Rows from block 3 of the image encoder of a small image captioner, named by matrix and row number. Rows with one number belong to one neuron. Each number is 500 + 40 x the weight over its row's rms, rounded and kept within 0 to 999. All counts start at 0. Numbers have three digits each. After the name is the row's rms in percent of the matrix's.
Before each neuron's rows are labels from the 100 images, of 14976, where the neuron reaches its highest value: "top examples" is what is common among them. Only what is clearly more common there than usual is listed. The data: photos of plants and fungi (iNaturalist). In brackets: how many of the 100, against the usual share in percent.
# fc1: MLP up (encoder.blocks.3.mlp.fc1.weight, 1280x320), inputs 107-213
# fc2: MLP down (encoder.blocks.3.mlp.fc2.weight, 320x1280, transposed), outputs 107-213

top examples: family: Asteraceae (35 vs 10.7); order: Asterales (35 vs 11); order Ranunculales (29 vs 4.3)
fc1.76 107:486505498518583425483531534564439462489496578543537522528488401531525547503473487474538544511540452424510463495516424458552522473527428466453413544509505463534576534483452483446479485564492503464495511436494536471493526523439498549485528545529561482530548582435485499504445463482483445507419517530513528515517528474474491
fc2.76 112:448460544564596517532527473558449575483563490475475479538495509516415479539535499493472476467484527502517491446536577592574488506503558425516506500547532580516518412595469490456496538440431493540565445507483421481518494466558496497547524476553477523468468418538434539447516522502521451481525514463448597464478473567484425

top examples: order Asterales (30 vs 11); order Ranunculales (25 vs 4.3)
fc1.65 105:527379511443521433466451499516472544472504599468497492512476386533493531523526495505519484460509505467491468504554445508460482492445487434438470532543526484503503592490501439443519518560511460546526438504454468495462452477502461514519577480456440536516455575454535529489487517503448488395538483483534548439459443550558512
fc2.65 103:526505489492493464457393451529480476432477511566553509500463453478526446503465462521531499476476517511515563480472518572505493512519496473468483427527484544519528476559444477479511497489629508413376493540461463463534484531473437522533460542461506498457476482443447499570467508546534489550533479536526510507481563559494506

top examples: family: Asteraceae (31 vs 10.7); order: Asterales (31 vs 11); order Ranunculales (25 vs 4.3)
fc1.751 082:481467516510538472514540543493464424489511517534475495452516437512463499509519481496499524492489509486524423530512484494530492453529488486504494534556540493487481527443508467464532528517507491551603502426504537478505429525475538485508537477503491516532503528497506517477477520450496463521532460437531477446504533538501541
fc2.751 089:523540509515489562503464536463456513470456450503523433483438463452464417495550492514525444453440504496501565452564544573518470531495509496583494445501498524537521441548514532475544519423588460458405499481516474480531481556505449477527500579543500506491445459485421593532425495579484494506534478513494503527519512519540463

top examples: order Ranunculales (25 vs 4.3)
fc1.692 130:478452463437514474469450514489573456487401517492618533464507442521407448551482505418499520496489507482508374493527458507524494413437465433450538499479507527456548555451506470405480482635612545519515509465498504524447498377481464548523530470462447479533470480508501499556443534508463508446504494507552461453437485563553509
fc2.692 123:565424511416506470513470506461426566491495492587531507424471496542467468480512482512497518492473575493536473503408473519606484504506552514583526462460459561473508491610466477487492478504515502470495483516467400546541412499506547513543539511514528527490485507426479441491540510515539520519547475509498528497462582524547483

top examples: order Asterales (43 vs 11); family: Asteraceae (37 vs 10.7)
fc1.179 070:535442479522529440529495535520510508486486522512550438529447437528558514489525484538507538526488534444514484502503490492458517499499415494472483571538504441493542568481470423495523448525604514479562450542490496496551471503477451570508570567525475443540538523515497481481483491494523486521556484525481463501484462511484501
fc2.179 072:513498510499469537555509492488532552517516531504524516502525484460436399511512468441499499519488508484546462446470523644576505511530524423484438520464503626451535458558507424457496446489482517473543507511476435445440484485565470494498520480459547498560488334533427511492486514510566480500476539499510663499417466513495482

top examples: family: Asteraceae (33 vs 10.7); order: Asterales (33 vs 11); order Ranunculales (31 vs 4.3)
fc1.505 095:504516514451529503588458504470480461478479528483525491493504397518465509515530510522511578483477538537534494518514470469502482483495427486547494518549515405509495518454476488482513425508460484520515486470484502482484442510442534550441570466486487458505478542515529517555472487477550509519514513448474474484509525631480523
fc2.505 090:495478487525508489465375500452513482447495531528510504533456467492499509469498475488516430488546478534489519462484546523577503501542521474459482453480450495562479444531458432517500495461524485458520438532485501469528492417531471552496501483495477461507391493526414586525460533504561456518502507530509562529459447575517464

top examples: class: Liliopsida (35 vs 9.5); order Asparagales (28 vs 4.6); family: Asparagaceae (26 vs 2.6)
fc1.111 094:541509516468480505485601489532548501581439469461494500503515528489515501471522527516519562519528477533465503490490473508475488494510480472454460545419433522512465506503468458502409461500523539482537484488556507422447528484498502453481518510499529483508549520522530458522444530470511549499494528427553443551505466482547515
fc2.111 091:501439491526430563552481526467420549449495411502510527477444476548447508468582442466557524482476545500529534487466518536536505514480552551491508494424484534444512546543510525531524520519400488531465460474450416581423438510580508485496562484466471444572473408477467439449529503482553514443488484500489608443447496462503494

top examples: order Ranunculales (26 vs 4.3)
fc1.174 076:482495519443545447547505550544554495505537557440499470600496425499479546504494460508498541424494560444490497437550473529521508529465460496487509530515551472530506534466540527464521492500558447512497468570508523476495541511509457536476532518434483435486473550607525461499494459616552538485396508503468477472485470524562475
fc2.174 085:505474465499478548557519499495535539504529497521514524510522526474408422546493468461491481530506495479541494452536502689635492486489508375501444473473509621490514472609563463507516500495456463481565477483497451474462468495567509464474549464501532545515458343527437502493472489502531512504480531494493687473470510529475498

top examples: class Liliopsida (27 vs 9.5)
fc1.154 104:514507582484522448448488490474452524492535531536428562548471430463482505558511506512502510444537555488495462550511424528478540477513540461468456493550548519538521528511478460457487508523495461544586449543523431473500455530461483428524520404495527546574517529423497501535474526489397495443531459506511517475475414484482494
fc2.154 093:473460481542563458490473465528488515500508519489574427483518536581466522468483494442498491454546560518487611521515511510454516503459544463484457455521398509498529446446537518518464542491588533483391476560520512516481494436516372489550422467516463467431487516531468471444476498508588455474554531546525514473525529536551503

top examples: order Asterales (27 vs 11); family: Asteraceae (27 vs 10.7)
fc1.139 123:477513496490554508542525481561485465518498480511525525462466445521536476542485481545537556493466531509526476495500439519444506522479397479484512541525533518396518549486437430476504472527540540485519533443420507479540493516448505550431550569507522532548578494555476424533515454510537435529555546496508472430494606535463489
fc2.139 121:498433486520519486475486519588413564461501512427480495537509454484495559490553486570508463477497528446524457479505496464507547521544520457453523535493549545504531463545432497483477530500484470573532449498484474491524608486484462557541497522518520478453442487445461522476525486464478529479492461473497545547454363583502496

top examples: order Ranunculales (34 vs 4.3); family: Asteraceae (27 vs 10.7); order: Asterales (27 vs 11)
fc1.81 088:506454481486492525549452463549517507512586537487377477529505517479617543496447414552490548442509469515503507507479545451479505599494526527427509484591446462513477448508503438522502527436439492475507446584469512465564467525500526541499503537519533541573484579500482445474508503496635477526491535517459504535526504604496545
fc2.81 097:555516488473500535546522528506484521483521508487485509551474512470437377506543475471453507509538511478531478439513441758620496521499496368490462485497514620519516530602514460470496457496489525502536464475467474487461505477536473502498550463520531495488478350539467489524434510498536481495472520454501622486461481491462477

top examples: order Asterales (35 vs 11); family: Asteraceae (35 vs 10.7)
fc1.312 078:495486536475537448541456519494523520448499602475529499553475369557516605485523488505516519457496532422472517500512423466506534576473475458490427548511486423498549494504446486509507456559453485479542451519514493489491448480482435512509576501473475399467502578497508524509486456449522486488430522559482506505475432459512511
fc2.312 092:493501502531526529517488446505480531470554493518503513530540509484425360531490487481479476500538492516511491466499531666596496488507540401485449525495508629530489482585530463428517481480435524500584478487470417470469481491567498490519535454528539551530477378519444529500470519482551463495466476518503670508473484536451489

top examples: family: Asteraceae (31 vs 10.7); order: Asterales (31 vs 11); order Ranunculales (28 vs 4.3)
fc1.679 108:472481517423537457472461527481531505518463554540530480472486435491530491583497455457513513479478481509472465527522434580529495435512450463489549537540523506497527521461476410446486518498608491566517468498451499458461530434450483546493542500485499499561520550485483498558382529666463429470461509446546438477462502569494551
fc2.679 105:483485473400475518541453522441511601497453485541562470491541532532515441502458524470552491537502552504486562549483469456473514493412493478498488521513474527531516483514500512550491436497608498400371467500497471478478410512464510468537500477497486454412520509484541462511455545596515508512496538473498485439528556565529447

top examples: order Lamiales (26 vs 7.4)
fc1.585 089:504533526465444527478503502446536480485454581564586520535514448450434432501532487526541558504527504536474493549525376480509556465507431469479545566473531467497523578455498490460530470572612490499584481452536460440485436542461458486428558548463504509610468486504506467572514517537475520519454492443502448457484549513481521
fc2.585 080:446509484584471498486525553506443484459485462516494568539475489462435515521529440492485476510513487494615542494414534520550544462580499481533510471490532520541531517502502478542510561512523406472547455510476432508473504507547542492429490472447454485476422368500459495554507482513501544465475483482451530488426458542460477

top examples: family: Asteraceae (36 vs 10.7); order: Asterales (36 vs 11); order Ranunculales (25 vs 4.3)
fc1.741 090:489424539485594483504457497513485458466475571486504502536537506549513516520511527468524538472493445468475504488492406473588518503478450412458487556519537418529530467459489487467468536470431473475570467483479514526494460500504485512450640463497509478471459611507500495526490469482537474481431566501501525482463523541431501
fc2.741 093:482488501551531512511502491548465540461540461448474494559508482527429465481504461517502492476472490478530522407506538676620467521487511386439456487513494623501500461629486472508507483499417486494538438505473476454488487499587512503544534530552503480490442399533422529462538508441543450510507503508464679536479467531482505

top examples: order Asterales (35 vs 11); family: Asteraceae (34 vs 10.7)
fc1.257 099:513436487462515425465459490507480491516466580552484469504483431538500554507506461492533545472530474484487470502525416493506505486495470429469503560513514522492527582470455393424448492540595499592551516461446517500487488432457454525481545507477462520540499567446497502549439485548467465472521476487571480479496498584546591
fc2.257 097:477462455501470495523463499458495499466520487574497455487495543576616529496456496447557443479515503540499552528403519445425529518506516452476496507580493498517538510507470525519499492513558494367383449538467520484511431549501472462548457481448448474409447533439526434515512521579536500529489535522486480451563521542498471

top examples: order Asterales (30 vs 11); family: Asteraceae (30 vs 10.7)
fc1.330 083:493434529504515488486494468558507482451607567495419462550496423541509575536495417524440595439527490514501529475459503509526511590487556459488434499576463486501519490509471470501494516487477490478531440561443481509583485534517465541476579528475517513549499600509492463484491530549633462534455496563504523557488526565528515
fc2.330 099:520497485489505524528492526498498546499490487485471505530490487485437385499510467491475519523521529521533488448513447776607476488523483383477452471493498634538505503618508450472529448501498527501559485512467476454464467483543481472502535454513513499499494340538423510491462519505539492470513488449486671502480482504476481

top examples: order Ranunculales (28 vs 4.3); order Asterales (27 vs 11)
fc1.255 102:486401523445517477537463476484508514471464607470535531524538446565476539526487549499494492421513516505492465537506452471508510444489495405458488561541510481532528520479474474435493481524523471514569482512511472473459510454489482566541570450483470475508472531442515505516445543441476519492517551441509458460470442590521504
fc2.255 093:457444438492515457467451412547496517431509523581507472527457477529489431495489465521498468493553491554498529464409519555540496487573520496478501473538450539510521496567452426478493447462553515412481451553505431452510482482522432576506436505439516454523457511513423521557469527546522444541501515528473541550490546544548484

top examples: family: Asteraceae (31 vs 10.7); order Ranunculales (26 vs 4.3); text has "common" (25 vs 6.1)
fc1.245 097:560413521494540483503463483543485428455511524519447482508485414536434539534495483488478514435540450550455490522457473504507519482483479438475523548586494515545491576468522457431495543527534457485541429459457502455511510471475493513483539519486454568474465583447534521544486522500513467515521474499484453505494485605577550
fc2.245 097:508478512523514528507412529505461468433485500556531483512456462551556503499507483574529427472438544526491557450471477528487491506482487565462493485498467494545525522521519521545495529534578483405396456496493448492497423546518478469519462555512475470453426521426481505528500519504504499488491499499501455506514544470534501

top examples: family: Asteraceae (28 vs 10.7); order: Asterales (28 vs 11); order Ranunculales (26 vs 4.3)
fc1.589 089:509457453492492520485488534489503463515483523509549478476446428517473519571539495479497561485494516512487458499491452477493473500491455464505537541488493459428513592438535414491554496559543509498522480429432517510437475474521505502461609502497481461565564574548532501533470566574544448504497481476546478475474584569559555
fc2.589 087:524544565505511584537426536491470497478494467470503452508535455500541414494485501525507492445465514508506545453514534574526471521468491473487505438499490577550514389572489538496503506433540534446413468494455501437510444540471485476552514487573530506436460470484400498519431524509580449505496471460461516504506458561468462