python train.py --encoder_norm="layernorm" --encoder_mlp_ratio=4 --encoder_parallel_block=false --encoder_inner_norm=false --encoder_conv_stem=false --label_smoothing=0.05 --decoder_norm="layernorm" --decoder_qk_norm=false --residual_init="none" --optimizer="adamw" --epochs=29.7
Rows from block 2 of the image encoder of a small image captioner, named by matrix and row number. Rows with one number belong to one neuron. Each number is 128 + 32 x the weight over its row's rms, rounded and kept within 0 to 255. All counts start at 0. Numbers have three digits each. After the name is the row's rms in percent of the matrix's.
After each neuron's rows are labels from the 100 images, of 14976, where the neuron reaches its highest value: "strongest on" is what is common among them. Only what is clearly more common there than usual is listed. The data: photos of plants and fungi (iNaturalist).
# fc1: MLP up (encoder.blocks.2.mlp.fc1.weight, 1280x320), inputs 0-159
# fc2: MLP down (encoder.blocks.2.mlp.fc2.weight, 320x1280, transposed), outputs 0-159

fc1.356 099:130082152159201090104137204216065147122102173153103115180137120082147136120159118157099030169119154134131132168127101176140156155118095136088111111115176132098157104110086199174172159133124157118132108121176154128056133138153143115155114152114095145109105099137085152213148176118126139141173151136138132090131126050146121123196169161131119145170105127114063163088133156134120132139077125122134134142120135145134140097149128127109093109131163156115167158085126101141142169134116048
fc2.356 102:088126141098120141140122155130115083139171133148114125116154107076145189131107136095197108134058148164067136170131150153150117225118117138164114134141175167139074126083134102085150161130139121095140210127148148138084089116082052112153105092163132160162138105096098131129174138151112168086127128173120175122130094087138089142103129120066129124101107039119132137182078117108094109122152099081118121153105089149103101072162126173114131132180117088171129139188153154162000094145141100
strongest on: order Caryophyllales

fc1.241 114:078171080089141094103082145156116136164104118098135126119113097140174097146149103111133111115110080130087225094083144115133143128171102189104106166117103163111114090122117085153169120086134136132090117061090130109059092107128133161154150141119186081132137099160099092151133140062124137148106162119089098114150114093123119097091093058144096126125106097118154158075146101162173112145112137179123190072101120161167137098187073133045140131119103124093123098072100124113120182097126103
fc2.241 114:160135085115131115149145070079139135131117144085198118141137123117113156138082141166125162116130156121110096075128120159209093136137169127141134133152161128138066207128163148174179107123164140127118147134128151106175103188139106080127076026110142125099126147104159101119097095127091113164125121146053175134176159213106056117158183143135172153154154098124126081104079135102155196118164092147067132165158128056134125129165197094105119135166101104137157222156134171100130143149124182
strongest on: order Asterales; family: Asteraceae

fc1.178 151:108071144125144132112128142134100093134144094170160128182095151142131151122187134184091137122116147139147180140143166183141143110172108128164071130116130141188136093064124139092130146141103125130094229129098166125132138124137192150067110160131128154140128111138170102143136138201098092022102175098132135125154101102171138145093061162122105069129111086108071144141139136193170096117136154146181166111148075134139255157099109133093106113132116126106136143112142097138084119100110118
fc2.178 181:147171135052133159138118068104114104156159088146135108146162138079148173190146138114183159095165101124154130098080153074151140161153147157135135146114108131145078130140150105134175132143120070142162132163066105121090057163110083084088116118114200150144130136119161059096101161089148083175093124141075137184191110126126113160092120145161148164093118102182150091160173092137096151130156133186140135126168089117124115162112152100107148077151105096099115122167075086140142174133095118
strongest on: order Asterales; family: Asteraceae

fc1.180 113:135181143147173170165121141142136142124139170150109132119157127119114088128117144098130086090074126138163190070130117117111115109108132117163141124136139147146149121116171099083097131088150178110149141147177108115096134044205119163166142130133146102142166125098092136116160131118111132134145146174177099100151169132137173176092113083093105086127078133126127178127109127145097099137089072119191139157109138152133148142170078147058116143149160113099121074137164150098137122100158112
fc2.180 111:143117120185146117139113094107190177173116101078142196175170170115117153096119103115089147152116162128118092206170161124069132152151119171147170104138089140100145153141119120147132104129068115117153061178138142096161109122133102133115146109063122149105127104114106113112091108205160070145146105079163128115098146127094181114075148141128183189083148154131162072095115094185136160187148168160129136101132147087123152122117116111207157159146154128109134065131155082114085135084103141
strongest on: class Liliopsida

fc1.598 103:092093197193192098135112139150155164128091149139097158132137180084092117128136110072078119164054131108160092174162168163133069119089132182105159110115201154080123107089184132122107140151102132073126106129160173103105141074214152150116097156120101105136113110101104129153189129159050136127157125159222155033118099104192148197113126145080137191166112105096104172095111163156081105196145097111159120121151147134044150100110104121092131158145149093181179104140153152106166123128123108
fc2.598 109:119090131174113127120101127131132133131141106128119159104073189113123158096137145116186161124134141108061100138192128133173156143117162117087140107094147106117137086131148087169138139112163178124158057118126115092136133086070087166164161103152104111085158117139177160109136107118149104102168142108116146155114170128138178124134155138109110107124134134160140114128106083110123139141112152124127130129111127052130098113162095135125071075245168128119126154140153140160015134065119138
strongest on: class Liliopsida

fc1.736 096:143132067111119170099092125157056100157129084060141075095122079125186094149069133164145120136122123147098173121121143148128163119115130130134063169102105172120152141100117149172163164102155141133119137143125102147112128132126108148076082100148141088154150130148163115139132184118140164123171142124097091146162152090111070115185126079096095103114147125110093135061160128138115146106101066114131133145101133116188127081106151126100083130061119164100126132079123071170142095166127115
fc2.736 107:070127113145137111114082129091184145153160157120081151158131165141113129128136097154153167189082146043133104154140126157133097168154119168143127067156137107060130082159162171139096129120185181155110065151142170112150152179134088096120136135153109164117124068155128117139167093181152070078105077112115161122095180202079142135132151121126178151123137119124089084098122117123097142203141128105105136091150152066043114116101140111137106134153129146106112117107176162156024103102142137
strongest on: order Asterales; family: Asteraceae

fc1.133 120:109180142067159154117106107144078102134138140149099121123181157066141140181126089096160082123094084098140165178118156127166135146170140188117121128156133169116091138103142142158160151162110106152131140162109124107041047078142092136065085133142222149128136108116099060133118190077106136209136080139101203138201089088152086173114110150117147158109138097164104143127194122139109130139142147143127133127142091149149085101127131121065087115103074093136085085128051104128134142125128110
fc2.133 108:142176125066135111137150080140100108120133092152142135115128168094113168220133160168174133101096156127148144164136119083124085165125087137133105139126087126155092086128153114125144082170115116124140179177047123113113093162089106132094076121159162171145126140107115089117146142129149085124115128114094161167153102072182105140126088145130127174111121085172175164139114096097105123138195168166132086086181091133146170132137149107118144068184104062141139151168088153138141138060103085
strongest on: order Ranunculales

fc1.530 097:133115100143146127119153127141109112127112150048139132093101137142112142145099097079097148156107100108114093099100126110143120087088102125122171154057120147149126129097160036132136083091103147128124097132108106046115121072121125123122187076159119127104168149104125112143175115140097157105142197130138075119215161126115163173070146087129062115070127119156190127108190083178124125127105108173159135126117125108104106128125050156038133184099184112140138116153128096101085162088110147
fc2.530 087:126134127124104139124069164134123100168163159070117129170120065174141121130155144109157113178157109094107179194059149161129183138135092137112080131179167135108159132148069169149134154099143188145134142084127163079129133148105096104165137173123167116132128075156115118143132157160168159100146127096138097147094072113099077109125166083153144087091114097103122100098171189145141106140115166092135173121088091177126130113094163139136161117065180140145095088105148131116103150159082158
strongest on: order Asterales; family: Asteraceae

fc1.692 114:120195074122128130120185138148122129141140102135157127118178124148144152171062129106148142136144124172112094145072173132144140172139104113116139181095085164109101191129090097154140067125135121132112164135111142170142068168133131087126153096141167132151119137122148108215108181118159179129157140144104166140171156143087078101163132094152126184107186078180181146083142120183156142162095133145110109119190128171239135097191147136134164201099073128139138145080106113111128089150119114
fc2.692 114:135111126121113115137129148112093113096096166108121121078107071161123084154135157111098125157147101133070158136140136133107136103162118096101130158097150133116174125110129144107139155100103190162164045093177085142136209080121130201149162140126083089154179179113111171169160076106110177096141145138169089075100159123141131100139157100149081078110101204096121114153151182125130120070100096112150146170035185136092117131139116181141074134088214164162184150117159162100098157153134135
strongest on: order Asterales

fc1.265 085:083191109082137150135147171140051135120138140118156192164182128107134123205098117094175087099128068087151117176124151127156133130122138099117146104192125140107094117099146163078151078148120107110078116132094124095100099067129076112143142096115176090078188125143071086144095169090112105118096106129156152132125144086101079144093111084118137175133134099150133129173127096166172071113105116142126167127132131113119116044203103090110112126134156088116120051111080165149147093138132020
fc2.265 064:109150154099131148128109089120098142184203126142124168201143124127163161130179131102170162127190083132082122177115139100139178117069094154144112115117121137141090111153105117086167092165176079106118159130079135110128075140060114080127094136095195097141096082137156106079096184103140113145145149121074163185137095110158129161130090144092128173065116053159117121155144146097079111086142155155150124104119073119131136157138164105166128065166118118130131104154120123121092138094084142
strongest on: order Asterales; family: Asteraceae

fc1.365 115:103144121107103136144101088139087108135122141102136098094116108168147131176125174088140110168123112103074137162092136144116152115099070178107125148152138152074128156103167111190099072101139131099070104088108134133119062095107150180131044108107192088161132143160100128182196194101121201171147178103128124115120080122162086140131134069124140144115116118103165157038116129085096131126180113111149169138119166126183105111087139168106207143060153143160069138080076114137165167103116150
fc2.365 128:113171124093124140130131106117115146151108161138151130148175102110144166148115169172166116089127114123140140140077139104141152134119126174128099109167137123141069174089133121135135116144162131130127212097078131103086073201125121049131077072086190109122122128163125091123162188089188128150086142144086183147170105098115075088096099118129135170098087016171208142123164151112121134120162147136135140134191073137164131160148160071104189068135064142118137159187086165166144166094129156
strongest on: order Asterales

fc1.602 105:114160134056127150088130131105168098138178104116107139136154108109156148160133087121172133177124080127094104089067128139198144114142161133103186172135091131120079129086135029114166135115113073135083122155096134078073045082086100136138134092181158118124162132162095072110138123104100131134128170178104120174168116115124184137061135083125138158076181113169151135107130099147117068127147117172126153186102152111121079043117089138008128140146144132076105104117155121145095117128164120
fc2.602 102:125138102114177149119090095130139093099147198102152107149103138141108144150131145140080120156146130085070133081135120195238120126120157153114092172149141156091115121114167124094171131120121144143094160141154172080073071119189131114167074108178164084122138089072109124171124102138095153135127152158094121127215114133130115145129147109150142124140139152123133120075115176153102104148137107155095159139121123130090119085132118110053062136127196066097162154127130141102110166137172140
strongest on: order Asterales; order Ranunculales

fc1.271 111:097185101033169139136152131137115106167134144135125121146165174081156142206137049119127073101098036160164154141111156104120105157206091109108133128126146177118110120141146094212187120133078090170133121155082126113092099089132084133077125147165166176129108134128088051151145120108106130131127063132103113161174132080133105137116098086137156139120119123178156178125173091192124096166152129190129140123125093142155101106144126141061128143146123113113055109100115095128117128096090095
fc2.271 098:152151127052108157162093086157119074143165090134127113127088118197140121204177178117180131130153074133114171143082185062124151190168110147120108149141092107159127138137114118148151129056085119163153139117086092145082110165113120131092126122085185147190120121073102090140110135096135119111147129136051084168152124103149084098122110126162111138108092132144162131124167129126103153100119180143186130132113108166157137127122132150142121133108145118164119135145105079115161157118114108
strongest on: order Asterales

fc1.431 138:140115149102121130142084088101089127157157144146119109069118129135151144154110113122144117182090111135112129156119127130104125098146129135137154111139125165075156122126161074177111100123128158124116126130107130122115092099098134189067052140150178144175149165154101119138174195109119229174175138113126171141124162066178107144155132122096157110108168108173155183048162166086044159132202117068138120160120148162162078096052168145123163128070122159163057139124080078180155144109142125
fc2.431 143:112168121065126176106108078106146140158136134146124117170149126083151174155134140157166148114152133092159097099087154093166145143143142172134142114139102152135069135101155115134160121163138100132131144148075145141105091187160086060120103093106184142131108113155121065110144152118179066147059108118048161160183128146107103123105110148153159159091106094178152082142183106141113166144176109160142126137203075086116092164114168074121160085174087120072145149174098113145123163103106155
strongest on: order Ranunculales

fc1.715 115:087162058086134117094104104143115124142119126098123099117137070113162120163125136116144086125121073122106173118092135118167159122161125138104129143084133142097125133137139117194140149107120137149080127070060131073073043086127091147126146133130178073103152138165111065150132135083138152129088163135095096126184146114140117104066130056137108109123099101125154139083169102144124134153100145182151211109092135125159125109138092121019107133106152121063113099074096117112112185096099116
fc2.715 122:122136096129108140149127096084112115092145183097184161163133125143121186137099146149111143143146136085136119055109116171224090114099159130103131133166189149132091203105158171140143102116150160106085179093114170079165089160151146073139071043110155118098120098116151123126106121128108111145117120118059142122180104207106060143144176116116189140168137099118161089099090175129135154104141113116072156170156125069120124134130195095116129117135125071135128165134112165090169157104066214
strongest on: order Asterales; family: Asteraceae

fc1.674 113:107185036119166140155163194137123111149145118072087116141163121183115113156115098144147025135119090137152170128075153112166139147183153120094154124127128133084169166120129108167100096065124163177131117132075130068100083079164142140111161116157154106124143127106104111133064124121128162065111128170142095157153162037124143133103117081138129119130100088190153164085160092196072090174097178148141215128136123131121149110165129096058131146118160132097089070107159131102115140111119125
fc2.674 113:125127082160090093172151093153089147139120054082137192184191129097132159117095124108156122068135149157162120084099077085134112107150203096116185115130144130165142159118156150168079087095110170142147160127084135065194095090126142118093112091083135141082138128147162136042074185117149082149123148099145122158158096146146134175089134068191149161136138150180176154108110123176120146133164210160118145107168111067116180165114200101171160104119113144139121077167053118137145189088080175
strongest on: order Asterales; family: Asteraceae